From a checkpoint of a small contrastive image-text model.
Model: encoder width 128, text encoder layers 6, text encoder norm layernorm.
Training: muon at rate 0.035, 17700 steps.
Data: trained on photos of plants and fungi (iNaturalist), 45211 training examples, 100.2 epochs.
Rows from block 2 of the image encoder of a small contrastive image-text model, named by matrix and row number. Rows with one number within an expert belong to one neuron, the router's apart. Each number is 500 + 25 x the weight over its row's rms, rounded and kept within 0 to 999. All counts start at 0. Numbers have three digits each.
Before each expert's rows are labels from the 100 images, of 14848, where the router gives the expert most weight on average: "responds to" is what is common among them. Only what is clearly more common there than usual is listed. The data: photos of plants and fungi (iNaturalist).
# router: router (encoder.blocks.2.mlp.router.weight, 16x128, trained with AdamW), inputs 64-127
# up: expert up (encoder.blocks.2.mlp.up, 16x64x128), inputs 64-127
# down: expert down (encoder.blocks.2.mlp.down, 16x128x64, transposed), outputs 64-127

# expert 11
responds to: order Asterales; family: Asteraceae
router.11:492522482518493475479500461486481517503506512526518491459497497455467505515519495501497495453480455486459493476512461490493462482511467512507485488510512545503537466484525501509469470489484558
up.7:538506506509477527520523529491489475529497496491499493502512516458522532447518491499529518488546512536485501506445497498509492484523497507475477469480539468519540448481490500522508513544467490
down.7:499525527475501485496489516486526467514469481404488489498512509470464534510462455506497530529480539482494504474517492515481488487521472474498452501510490490481517499458517495486525518478522500
up.8:492538528467542516501495507554486491472480486490489499494476511518482475489548503524533471511487516532500510509499541516565471527429492514481529469479492468521483466530502546510500532486557483
down.8:486478501506531530499531490510486530527478502483501474495500500484513523496500488501477504516502496485511473546519542465505522468517500526456497507530497486565507454522481480507523482457494532
up.9:489542521444471513517502497543509532546505487535521476449519526498485522510458453492470532462532485516517518478492505479500514488538503461466548515495498520485529460521492491512516564449518522
down.9:519504468475543458530450472477456510475478508534489476482513504540539493517505488475492471510518510514557511521473518504465503534516525517491524491510479520426478516492522526510489494515440545
up.10:504506511510524481470498439509467496499459552453490516494537533451482533503479491558492485514483478537514488475446498520483534542516536515498495481476499500506515515529453472487496525514539538
down.10:480513481471512501499544470514505531462498509519476488498500463530529510498500515516477489472422515500518519496521497470495511526505537523505531466494497483527467469510537550528477509501471445
up.11:480534495507499467541522515520494448487441530486501514533527477487490492473506512496521508496458523503512525474510484463517474530472448545553499509497520546510496558509522467505477545444481501
down.11:531512469473522523497516487535520526477536527527514502500485509475473512501491489500561489528461489508474467478520503484479468498559472544543464497528537538495498532528508491506508480461516491
up.12:527507468485479522527549482528520484516515496509504461502498560471452490536505455531455492545492516482494488487513465497505488520433463485533557495475471504503493545483509502550516523516471536
down.12:457526514491505469529551539434542514520487558505483512456465518509498531487499498487513499507513513502513517497522539481473512514481492499507483511492531488505495520525480463534521523479519518
up.13:485491526492484463510537502543515511531526484470450482473476491490522519512474511488489496488524478501511473499507514476509507516499519558493511425504524454533472516505517499465474487458484540
down.13:481505513564529539516515478512497532503483476498508517482518491485493483507487543511496526506479525518559490517527492513472505466515511503514481475516489505528509491514512511480516521485525514
up.14:496492509497504554510475511493574533511512484465498513483552433472518481510502471489475479510511509514499507454503485540498526479489482481472479498482498500517508515514518501481503468478506499
down.14:476508507533461469511521540446512505519503468474493520531497489474475516492524509492484493447460450491554551503521525508507487504461511483502539541564491450496529481533459503504486492536494466
up.15:525526499540488508493466517479518495494498460520446477480451499509514496550521510508497487532559494504514504507544451494511507526520496530514513507497481500473513506481527477490509508485518469
down.15:530496496492487498536523467535503495532493502461473492463468516527523518489514536505476523516519515489512514504414510489520511517494478519477504520516479535481511472483477510490517525477528479
up.16:478494515549500476485495499484491493530518507512473523500516498554478506499508495509486494489532505462529524458470521484539502495537515523526468480467484485519462497513463517508488502489502496
down.16:490517540483470501483490444487523481552483485496487511511466490490502549445512494480482457503478509518490559482509507476501475582483490528487494499511487505533539487501481514497560490521556506
up.17:486509460515472497483508502481501526497496475514492518498459478514477493511456441515533520507441509549469517507506485507525501479506517494511543470518507521492503514470496550499541516490517474
down.17:473514496503508489502499456516492485547499518511503416514520506516506474526490509494482511500500479508502504505516501498480523480531472475530522478485514525427508512481481491485501528535531493
up.18:515472515480490486506492494491541490494488464533502444522494547538521514481511478504498508507494454508488480501485513504539487526477530505465515508495497533555517509462520521509453463470479509
down.18:516477547540522476516482517521477470536487452500488495554452506490485523467503482495534510507470460463489495507479539500547493470512498468542480488497509534509496500522467494495512509478439530
up.19:501491508504487492504500532500503490478491513514510489473541529522552522457501539530472483504473509460537482501504487448496510467524487517503514545507497486515500552528506499496533522524521517
down.19:515486507487485540461455483533484525493500494473514459511498529521518474536529443482499494479478493508503499477492497534484505547515479551475509522522517463500477505486477517540492510521540499
up.20:538504539507517499529512503507493453481467507536524512510469494466468509517491561475519495423510522506464507504456511488501499544497537470512506499503489506499536516482506491485502490491463493
down.20:466487560493513496476510480505521495480533507508503494501453486535526482485529474476494474510514516513469493513555518480525498512506500479456515473540529513509530484484495501521472516457505508
up.21:496529538510502494536469520550529527488474501503488462514537535503484506476528474524504465563520504506495512499505492496510497475475470531501516491486546523448502469471517505503483465484517499
down.21:487520499546490479468468524481509470522451477530504470501541473506542479536475495511515501528510490482466493536476512522474466534529535496523517516507459507534510516503500537496508491508506487
up.22:427468534477463563522500512501523519461508481551500544475509485462474527502504501490501502491517468456520513500493511545504486500505509484503495502478489478499537497504511466531471485529487505
down.22:460495453480506495473499527488518527478481517499470545495563458505516519478507483489473521508485478493493471502482487492486493493499480494478523466472463532501516518482536556518483549502506502
up.23:485523482474531509516530515480496474520490428521500459494475526527454490510505514492522511548446531536511474462485481505471538468498525507448529506480497509501479510482489479537495508518495481
down.23:503470459508501508439519493547479508451501535506506489515481501537507505508463500480506485502536493496509533493557494533494516514563483497528478481538469476516474542522509432532479521487526496
up.24:524515573510481465492459509509482494489497486558501511495521504513547530536434488507491498531522502524496475505475478488508502491466491483527498497476473541473509479545522453514522508516496511
down.24:494481468518506467511541548532507482505445489534465464460511515472482485537533500498516498543470528490466522547494452525457500502568523459492491469489490500445443488468512514496478529506501488
up.25:503496465499498481471482521502468536560498485455498528482530483498507476494535513483474551483520490490503503497504515524492493504482479496501491487517462513522503471514515519524504499552539441
down.25:534539489487507466530481469457508513542521489499506490492502505462489475523496476485465505530531504489487510516555433483509513468510483511481456521509491501471487474518517507492542476451506487
up.26:520543516555477504489487543474509492556489531506483454487477513488553490473471519512517526436471485510505467520510512475501488500492496472510544486485518546514503488522500554523486523507489498
down.26:545519543500488507530501487479486486477516517470509537522520446469436507522504466512497504445525470518511512447515509506501507516505451506501524485504522540485496510494493517486469497453513469
up.27:449476532482467527481486564480537505524492482548475498512509515491493485520480487521503485499514521469499497524500473507528509493487525503550490483519503465544433524466517521504499497479482518
down.27:495528518506517511489514481447522514499496515507499473552534513489460510580505508511522475515493507516491509477475550527542470496494487450532542561496441509561513443487542513476496469519496519
up.28:495510507546494508528482549483509537507479517512458494487516492517459493426519482482514489480494529509477552515454512515507486442506517524538509509521510498485510489533499498490505534483492514
down.28:545494519485476498485536535482531490516493511504530519484502516499532512494517481501528497517511501489512494537461468471526511532448568487525520546495502493506492513529485536493504496487498504
up.29:483569497521475483492550486489512505500474522476530549463508512525476511541497512530501490482525502472511507500457489492516471538531504527548489522485539476498486500482478483488522498498500531
down.29:528513502482506522479459521456481544494519526508438554516475528504484490461509535523522499492515514512473479481492492516521518477531500490500514503478493501486455493509540515527520504489497490
up.30:457536448520481473492506522458486502513512495517459528501477462465506523476518483513501533496499502481505499533456535522470522528502487514463521504431504494505467473529526481484551504487512517
down.30:504489555540482514484495517480467537503524499526526532542519492457540471484485526455519506488512527493506481511506434547499472510461521488489515524457498518507450494490493509508503489470431540
up.31:523504544493505504512514489512513500486491480504511551500490474502510512505480526530501521543489511474470499480510483557511507458486485548490442539465481474524536497457464495504519502511515500
down.31:511470489459478467457480499443520501445511472523475490506481519467495519472490526558482489496500514501513468512533502496525501510457485495511471534459553480499507473488445539516507490478443458
up.32:467541497473491491490494482521506527464513534509492507471501465532535550527531492511492519501465488513510469500492475509565525484542491471514541504507505452489475535509518487550503466558494552
down.32:515491499514472523482539438477463486565484523481530528536485496528517505539487486477491481505501461503466515468508534515502504517485535478491532504511477514537507493511520507489509497474517522
up.33:461527557522520484490505492509519470523511461468528499490532531537459513511502469523495489508486522533464497470481514472488502477517523459473500485481520539542527517443496520476524510503515481
down.33:499520493503488505496486505514495491501485517469470499536524461483487498485465491507508506499460527516514504451463474515494478445499494478501479491489441508495495512480481486509533488491529444
up.34:482492510460464511484485500526533459504495495541478546506490519517471501469494529425492511501467493526487529541505473516495525517496556498514522440446497538534541512479464527527508501503499500
down.34:503481512497458499492531491516522452522555517486528505478494527502468496452483483454502490478503518453516492488476456515459517515465509483452503467466508524520495583512491488508487484468494488
up.35:471490504530484466489481507497451490467466529503464500530530523486505463473472480510473494550489556517538485509499518458536509484539550490454488523523489525518512507493499507471527449508501485
down.35:528518483524529468516537528487471458458527511517507491461485509494451500503536499470541525514497498506512480478495492489543498522497452495477449510474496509521493520518454458510488506552544509
up.36:526509525482454460495466491487527517516521518466534457518527488497496508483521479507498549511500472518485489521512488472483500510506513491459501453486503522488510550480430523484522485512498502
down.36:528494524460555513527493507508458473528489510520493521538482506504516514479512484533498523487541510524468512479477468508492578441516529502477522448479530514500480508508484508493529468542508509
up.37:458521493484515506521500493472471473512525467468534536461517490530525485493474453452542482539476496453496473488521468489510494508430458441476479534533482490529522543485502473501543486506491535
down.37:514478471495541493532538545490446519498487462508533481487501495478538475496513534506516486519491526516493511506488525535561466523500481518496493440548450492515524520506478515491505525475509508

# expert 0
responds to: order Ranunculales
router.0:484479474511454487479525485530486492489492511507563500525555498490536507502520518464514496545508480494476545486440507495496548519500501460504484500485499500506516574537508481525527478489518493
up.7:483511559469464508537489471515472485493562530567487494489516484470507499461537520465491478530519533510501510533522499483514501526483482495510497490498538485464493478506518518514503451484454482
down.7:530509494517466475553526494501523510525486519497508487492463542550457473534478517529518549501520512499565522515484471482504535490452474501484487475515504500505488490470496501493505515457498475
up.8:530516525540502530515496491509511496530513483522470525486492474468468517483488465511547495475499545464495503520536486469509456511488526482538524508497508508487500535488480507494503490523464520
down.8:512481536504532426529470528506441489466521497487510487499512522496486458502465519487511493489452511493506517462504477480544514511471540503538569492517498485506533484503504485553477500504496513
up.9:511526530480516493543502513473502518512531490488432503467500465456521485481510458492484500541462487516464519477506518525505480511515490529515476520484515486490488492539536481465499487492488506
down.9:488517483488491523543490494507465526514456494473461523477540504492507504540512491475512538492460519543490478522492495522492487509556496465486512523488515517468509516507469536444509500592475480
up.10:542507537470516480482513511483490491546522552479496486521500508482516501516465538504526480495517518498486518492491495498492505532515495475511511509492459495504566466521479542498495534498482512
down.10:477487516500495553490459481509477484506470499509455480426510477480506522523498501490509515469497502476497512530512539529483524500554525510522514504529517499500479520554506491507488512475527493
up.11:491525550499488459491502532477534472507494497511490462486441512529497517512489479470511478498503471484480494483500494492474474493522529468495501521539514503452526491494554503482541513464473522
down.11:473515502491556503503507489479514476528491465467547492522520532518503471448536508513472533500501470517525518503491513489522521547487494491467553546485502515526475511467508524530514496512524523
up.12:485508497473502492446494499501516518521490450509537504470455513478494527504532510518504479487495505486484454483470551501494534528532558513496516478488551487481447486493491491505479479479486512
down.12:543498491462523521472487477493564533536449474513469492532489493490518491489499512525526518508482481483468502553514478486475502472485557510537481515522498526501494534497542509479467492528476500
up.13:464514496523475538524538520495498488520490481483502509450467472467488524500482520501559514476474531500508473513481491487458477516478508469541483500495522499499478477411544482517529513521495504
down.13:514497508475520477536458516529472493512536517515481510513484481517473522509486542491501427462541504493516496524510501497492524489550534512497496506477468433456477514473502503502517519468523490
up.14:479519494525512519463495500496518555505515471499492523517477499525469520487527447514492502499504532526509502504490482496508469456499511509576480451533544497434477501488541515519498500524502489
down.14:521515464520472505493525499521519472498492497449474503542482464484524540514529499482524487472485500515455534512500505479491508489515543494495507552476503477527527497504499463544549460503527459
up.15:495518523510456514491479475487524552488525529501482458466498500476509551471514504540489533444504501505533484486498481499500479486555523498531534486502508483509517501501484475471486536479522487
down.15:519527549505511506476527519474486447553529521506540508489520476446506491467507518550507502532473461527443483472469470467492498521509507496514419531516530477482500492498541499492500473522513489
up.16:465515525496508505445515471486563522503506491496480473514536524521491544475442448469527479518512518500509507521513505488534492554508517465518493494534506519522459526491501516485513485481498490
down.16:451543506515505504472504505478506488509505531540484495402478470475537522483537461501533496522493479522521525515531538466525488463484449481465498557540506449506483505506500492504487496488482465
up.17:538526470542467491482474526545490441490481483522512511503464514514528528483534512489510465501484498531468459530522500480578532497476517476479493508514491469488514499495466485493502521499526500
down.17:559469486480456510466523516426504531553516476521500492518509477499518501506498492519477512560548507499520511502501516533527454505528469514495490510525529488519497460512458522478476445475521492
up.18:540487525445486493522474537527521497510531522545480471473528526476489502488551494487508507504519474523526502536467506504529495468511521538484567486467493498533489468525481467508508507495462526
down.18:502498450507493492471513450549545518499527517505471494506520555503525452518533480509521464539528508532558534449490508486480511498480494490487467548461525501492474535449493511494473519512485510
up.19:505507516499496512571485498497534487484461499517551516494473491508518490533456483488466516533467460480463495528525505501486509473482444480519504507476529516503541479467491517503524489501481486
down.19:471514510531458469480530496533499511513501523468511508528532520509506504526480519541488544471494475476526529515498525482521545522504523516533504492540508522469481494457453512481494462485496466
up.20:516512514473474535514493485537534483487467482553503494500563523496467472488442457542500474493511491483518473531489528498467478535482516515485501538494491488510514476511472499480462507510500555
down.20:512477544513474475471482490453481500472488484498510516507452537484481505458495472498522449495481498498547471489492472507540516531457492509493509520490539471490496466577518545495488499517486499
up.21:489584528471515497479510501493467483457503517526543530499511513483473521477477496485476484499501487518522541570480522495503485500469514497488464472472515501515462480462531541485479499495478487
down.21:520487499484517510491535529503490463514483534486473440480491485490488532527515524506463519527545486577534458536536501514474511532489519442515482473477525504526521474543521506482497514550487537
up.22:498512496517444489492518512502512450477457513496506491501518431484507478521458490506473538479521533491471528510437510486473508501490459543512473488483513513474540529543503490519487483541529532
down.22:462468469530468494476497443465529511514472502478520466529497476475482477502496506515504509502473543454476500472497550508499487502536502490518496478506521492501494469500525508460471525437527517
up.23:476482533507527472531521499532503479559521459529518453513466488470477545522475507521495481480506487492472489503497484480494531523479483493460472498499499533521553505508487524489446514458475495
down.23:521509574458555494481505494493464511461510476458471498565514474476506539461559504495500463512466508476499490517488462533509528485474464512468471482498494492489516497519458529479513491479521496
up.24:503487545497501505502525515476513476494540507483522527524518505464472499536503461497480500484480495490548517490492514493512481471483503496560493512496535448491463578501476490491515518520544507
down.24:501500490457541512482495491517489497536529506496520492503478505497524527484489500508518472539412518493471480476502497505467489455508471516500551495498480459469455474474494521487498483491464464
up.25:453503485498471507505472551541541482496520507484480482483520527483461523460488451504543502548476505461486525507458489496501492504494513499516501506510516517486497532463547504524493481510461484
down.25:495515465512461482501537481482522473517476504468480467504476485488525460484475518486493475465453513509525510442463541520503480529523471517457492480517502515545526489532525504515496469493493496
up.26:531494524487532525515490496498462512512507511472484465492486489503468508472496528488549528524480479534526479511443494526455453527467515481536517482540528517506495497524546490486557503513540472
down.26:501512539479518507482481464536498483482510502530484503559488494502474435512516491509512488504489531507463514460525502511525491500477491560535471478508520519506476522515498464509509475484535478
up.27:489464467548489481534466490494478522511513458472437529543496485552484543477500469485512541518555485506506509515505467526525528452533505489513454528479493511514447529523491449539514475511508522
down.27:447463504476499518525487498529494490491494534500489472462517482517461516495504493485464459533485490556511548468520527523480505487554492523504501556505512490530502501485517495532523490510530520
up.28:500487520524512528498512513530501493513497501478506504506491548457457495505543496447466502480443512488498524521477483520459527479482556506493472505514502483526507486537530473448507519525484475
down.28:451528496512507490476465542486442467506505462484537496498498518525475500490495458512479459510450498492482492483535486518525510487526502469499488534483503512500497460507495488544492541465506487
up.29:498545525517489542457465522521471489522509467465476468477536526476555503512442494525498474507481517500479497516453530524489523495480489482497481486523473496518512496504488522521491517481522493
down.29:511484504511495508535498473507476490517538511532462508498565491557519536525528500476489563477520509473498490494460484467475497528502464515503501528478497502521534521508481492484547514505505551
up.30:497509475479513489506527505519528495495489482507460488530497473504526499495525517536509520485507511503518480511455523521482475500521514490483501481510534501465552474534481478511521499516523501
down.30:509481491485516503510481544499503465482540495502543561471496505497475471449506483514484497492481558500447496528561521527501498476502489515475505477480509472514506524521542522442499483517514479
up.31:527530485495542501492575501542511460558563507482511531522502496529457520512484507476487473482504482480492477488473495502472504470480454506463504500514508489512468523539515487480537448494483501
down.31:482484477517505473505494490460472512483471467499491523513462520540519501476455497447525463511525474477468460501497531495507479484501479489476520477545489485501522485502494497556525528467473536
up.32:493519511510474495503479529506490469465436531494506550478492535472500490469553552490491533522452533494533524531483496488516501534455505506531484491502502484512502460499442477514552524479493502
down.32:504495534518528465495486493461486519505533530531512492509495553501467522459482508528498487499461509495502478464553455520529531485477491510520482487491527487471509440509520511532494471501538467
up.33:520504467560518514534454514518515531470490480489500486494500492474500523476483510492528494496484463498532482488540472522507468474515514474499485468491483480531496506499457467486497537512494521
down.33:505518483517527481534475511532527521493502474514472474509503509514506524512505482465486495454520480514528507487523573498494505489541504533499500469508493511460526507520490560506528491493505502
up.34:471531516460526513564496523531519473503546447459498481464495505512529501499512539482520453516528499513492487513474474510497492500470479487488539545468564509497482537513480516496538521494507481
down.34:510510510520464482493545475487491481457505515525509500507525490486492491493513532517485537451524500507538504517523556494489475467544500517481504480500511498543528510543505520498509496528514518
up.35:449530460453471529507508491539475483490509500497490466500463495449547482514530488460535489545519534473500495509515506469533554488531497460486504500503463434502504515524496525483492504529492534
down.35:546532489459516512500521495466488557469493504531504539448506508463505530491509499477482477551568487490495487498495516494478462524460521489514505484500485559520514514489477469521511493459467508
up.36:454531497529507534516496518510462486503534494471481453508441497504476514502467506515450494513550482524468472519491485495499481529533484489515508487520504486466488505508490547473458490495513508
down.36:495500516465486534484504536499451507527509512497479452488485491514498514491474493500527481494490497502496535471462439531482495549545485527501536471483479496515516476506521520505549529489519503
up.37:522522526543498501511516535478491476494506515503517523506472487500534523489505490474457517489448505498438531488518513480497506486455532495527533518555495550511496480494511482484539517542471487
down.37:480486467523481508481541525480514495487483486508496526482520481499501514492524500532511511542495502539518514484513457543476538546504472526476533480510496500505505531488496509427491490506514440

# expert 2
responds to: kingdom Fungi
router.2:556507514506505507539478460491527504493499512455517527491486498498537526473487543497497502494511511522478482501520491491520497520487528487505520515509494466484482497480491517485495511490492515
up.7:489536545458493488519480547491491505530506523502510479506533527536500504509469478501524461504519506484488527518487508542479517536531525496537501477487520528509530533414479493502526523514488509
down.7:479472470515545457517539505495532497497492506555509485513499516509482486490532479480485511479446523495503444507530546517485475518466466464494499532502514523520492497527496493516504496521502439
up.8:515552489469514501526494536534486475510498497503513513496476502483515486529484518490501519477551508511500537477448466510489523481514485545505485498504532476509510498543468512520502491471491506
down.8:524475532472498501469534529509495479476554482473489475484531514484495506475529507525511465477502462515470519491519520493526502498529476499484520537495463501474515494454532461546474510510522521
up.9:468489482526480494538565526519517478519520477509492514461507492489463503503465529488462481507447510525493462502515474515475455462499522466534492524492518505530502480494479484509482490553489496
down.9:436471524510456512474485518486532541511495491539498485522459424471526493478488492454491473546516498501468474496502544541472523501476506476497475520521506508558486478492484503488536513451527460
up.10:493518482492479533507544524532544492521527515514502546491474499527468531537472502503480490515518464556494482521507515462474483495480497497490516471526515529445476519486485537521523463513453500
down.10:474483548477538491529484477521509542474494497534492501534479494507543516526503467522499491485472521474469526494509550506508519469480539500473470488508557474494493482487497486521537507484502504
up.11:467473483450482528500505497546536535506486449546481538509454478503506510478478549510473516531525507536458510482459483553498524500490500479490479515505499523528460511484548492518532526509524484
down.11:514483511441522486510536476479487493532500513477472515508531482493517510468511537518519541475464515457540516480518539459476489524500512509504489446487516503484502535507489460489527475492457531
up.12:501495490537496518484479528452543463480475496469502481518510504444488490495482543528498483488481484499510517473518516526496511558469544472525482510513505558529519520508516488510505496502485488
down.12:468529500501509515484479491504531517478519492507481522537518491536459481560496526489459492512521483471489504503473467462484488476516512516499514471496489495512503521522530502487495484445489466
up.13:540513483473514479479485487503501484479469528445474507422515537494455503502487482468524466537497513472494480471551560511497524466495550520469504555496506504472487496511500501467497533490449516
down.13:465492550454489506512466570506443489485510490506481526545504521527509507478475515522564528496498492501496498518471463525495500483536478519529521509504542501493495484478516510487495484479499475
up.14:520463520466545523480514532495460501528467478485487541506484519492531522473472491502496540512468460497492516525486494519490492457472544507551493483488514452527509472538546505514526508500530531
down.14:463516475461470525506536521516508470514480487503447488522510488503448511512542477471471509506489513467485516486500477483496490501525465504521497529495523466484514474502462485488550559476493455
up.15:466480457530497465538464475477537478523472513548512507501529539472501523507458505519500469494527493456529476511509511518500529504508448516459531541503502527485468472527557448543485501505488494
down.15:503490493491515466499521532461575525517519456536531496528506500542473487502487518483479498521496472474474564454530496500514517492494503474500487467514485504522491484523501490514460515497497521
up.16:488525499519491494477481515467478491518484511492474486557464496511502508525480532526504496491530485509485511495512507545476498479506473470499521497488505512500523505509490434470497510488528561
down.16:521493514484507506484516484555532523489470548494460515533468491493537522540495546442483509494460479486547538517488509524455510478500500518491506506492509509468466522519513516509536508495503510
up.17:480491487583490473514540510459538531508493501507465512477511488501499519487504511469519516452511502515500494528538538484523489491510504523478494506472464446553505483524509495514486542510515476
down.17:482482517457508492504501443506517536505483503483505493574485541518471525513512487510488502475508536529494468536527494501516474494508477559563521490492495455522464476526493500523461472487523509
up.18:523527507523524542489455434467490517465486482449533483532495483509505533533477486481528474467514492525492500524477527486532480496494497538493465487495520478474479509531528513516518548523474475
down.18:473561459500530480478452540494479501515476519507475473515527492512482539498513526504520565473531519511509516476511481531504538501516516495520521527483520493500500507510506504522472476469483486
up.19:495544504491511517466513448465527475506481461483500496532475490479479475475503535505499522477507454484479487504539493462521508501495495559474481505481488507533539477526504511495497523520509507
down.19:536540530489490551535484527465490474519482482541501527475476457522493512486516529493508512530518483487509458509519507545458481504459486503511487476528508519496516491538491550510501504478533476
up.20:495550468506512523473437511506532491507455487497532488516463513490514503516527529509499412504514470536492461502514499519491481503502509475479513538466525500474522519480486475498505473512542532
down.20:475524510482459493490486528487473463481442513533496519503529495472520511512499461454487466502544486496486537468455534462484483496457504514511477521474500514529514489515534508505479493465456488
up.21:486486466507454482458517493499465518488480516488503482527534516473477537474486519554470514523570497507487487487498508506538508473471489485499472543501513536515527484487510480507484489510459483
down.21:529504514498493520478461468510518498531530535528488510496543504495519526543511522563522490522494497497481559467537490509523482522530465487499503538471503508473506480487450542467492478514495514
up.22:483522477481508490470522525459466517560511505509499467509531520535532485510463549495520524479498552514496480494475529482513480480492518573477496513512525470492485568450486495510487504496539452
down.22:483506499487517511510520522519517527514490489490508500523450518500498462503501522464474463527505521512505494485461558467500477516465501496506526538488457539496531483533470486499428462503488455
up.23:449484501474540491523463493494511514485534505489458531473489526529477484512500484509472515507505482521514488489510509511532493498533502457497514461540481529528504512484488509478470494480539539
down.23:550505491529516535476530482482518512503511490415488449506530507489498524488519482526537518508451477531503553490461498482549499471474483487506517518482504520482518503491523482496506485479513460
up.24:541527466490452498510546508498503497543454491504514487464533474498515474521498496492497481476511431500514479540467466506509513495500504510535477477520524477528493506492518500514502512480520483
down.24:528524474501501477520485488521554488472470524507522493525494454516523449523488532505500515491503545547456474487500498521476534500514506545489456481556468506539501499514536490483502513498524519
up.25:435475490495477507458485498473539515531519451548502492499484516488494539527515527478447469499494523491471490527514453513511520497522463514534500517503493460557476431507447507509506512490473487
down.25:518463499512476498485510507493455509505524563503465472469518482505542506507496489488482486538491543499476495470531487554551511493531518495503518482559511429489522491471517482496469499481499506
up.26:533532482499521482506492539504498532448470500485463497512512508520545486512507523515482480482483486502489493479492484497492500469519494479528484514512512450526502537512549477470540476515467531
down.26:487473544505504529464524480486519497472497518499488462510497455443451526481553490536473489513523520491595498482469518443483456494503489477511479494514499483504495520465513502488499555497499495
up.27:509497522486509514501510493490489498470496552482504487561515572476513433503552472449483511512481477526518491474469497500483482442535523512472548494512503474546509496471515506503532520490508541
down.27:455480448508456491516498518486498534538498518491468473530520474520490499491528471535490512443473503516485497474480510501481471530511493492516488495479516512489535492539458566478455519512535458
up.28:480546502525483529565488518493497507481514482505499519510481481469461521475527479505516453434498455533526524544504462484504488504513464507522495494500489488523482500521501492490501474495553453
down.28:497571510534473488487457516520500519504523486514477529496453535554524522491489474500538476472489493501503476510490508460492562482503466480504498511522437481508475473514520494531546455504531533
up.29:503542509506510496507526516495497515499481495540492490473484481470509507508482499532536489503481491533498499490447517516501536503522528489537488495486471545461483517461488502492476517504467496
down.29:510510472489520527506520499473476462433466457512497473498504473485464462494499511466505523458480489496501510506471518520491531447481483460470520532497509528519510461505521491510466549517509484
up.30:525495516508491537470500525514479548480486508511520434476511503531456502499495543512492498499507492521533477489436493516499458495508486540506476476471488487469490505508482510531542519500527502
down.30:524474522518491472489493529542568507542504525527509498514475510528482447466492490548508499466482528503487492506487489489461498539447512490502505449509508533481478560489465517485472523520497525
up.31:516555493493499510506479515488529519482494480487505528500519476513489517518492532496502468493470489456494471524487496457548484449507480500538524543466512445457491530490453480525507466532503492
down.31:490506481496528485497464509504498519447473519506520465488477512486516511509514507515508451545495510484553521465510517493546524500487485518493535489496502484489512551493476511564503474548483502
up.32:497474500498489471507469475479490508523503493466505516472458518483490523485494405458435468514496491543521484484512485481506541509512521536510531516533559508501500478429517497485520494479506449
down.32:466499452522497514506512530483497529512486472470501526513525500511508491513489484493483518499441532484450502521520464479527493489468512471500464430463523517484528545492487497470489498498488510
up.33:516522526463503438487475521492490481508508511540500510524476521494490520503481506506522499500485473498486463524501475481482489486512494508508567497491507480487491531552511510490497533552502521
down.33:473479481517483508504514434515454502520499489493524484507513501450530571521489476534516509517521522534533518498502535509493507499483469515493483487517476515479533482501496469479523517514498479
up.34:492499525487496513526497507499519501472495471487491462498508470480542520523527511553537535520525501515496487490534497514506467487492488503530484490498524498483506452542455540483518524555475489
down.34:500530479516494476494478460475478466497460559488485523553491495501522464520503498521536488524528478526470474533488538536529505496527495511489485490493479513468521466504502492544496503508510518
up.35:514493525518503531480489525506518528478487473512496545461520522472511504493485499499545434504545498511516523484505522520501509498471495528541517486500498478516494456466496510471478512546535538
down.35:481474503520487509452503510497532478483524476493535468474500431516493525478497488511564507515508478508495454475509524520543506484476508496492523525486515447534519500517503488449534501497504451
up.36:508555526492461501475501511504480495487498477458474569487515509487472470501495493472474471503492536491512504504488511530518462491499515515474493460451518535504474488487545520497524516507499499
down.36:501459504476539478493549492477445498515501496456474522524478520501454498522446480493485502532533485529475471534445511517543513511509495501530490450450464512529495468482523500518529504483501527
up.37:526512451483454478517506522517484504517498439515503494500491515499518523494479497493533465511472493575495542502457494462510488487488474469513505514485519488504494502546461509457486508495464494
down.37:511473501495498531504510512543482521512548513493526511451541479561514488519512516486518465517540476517500507547494498544477519542502461511487452514496526510542494485483505491508493527481526514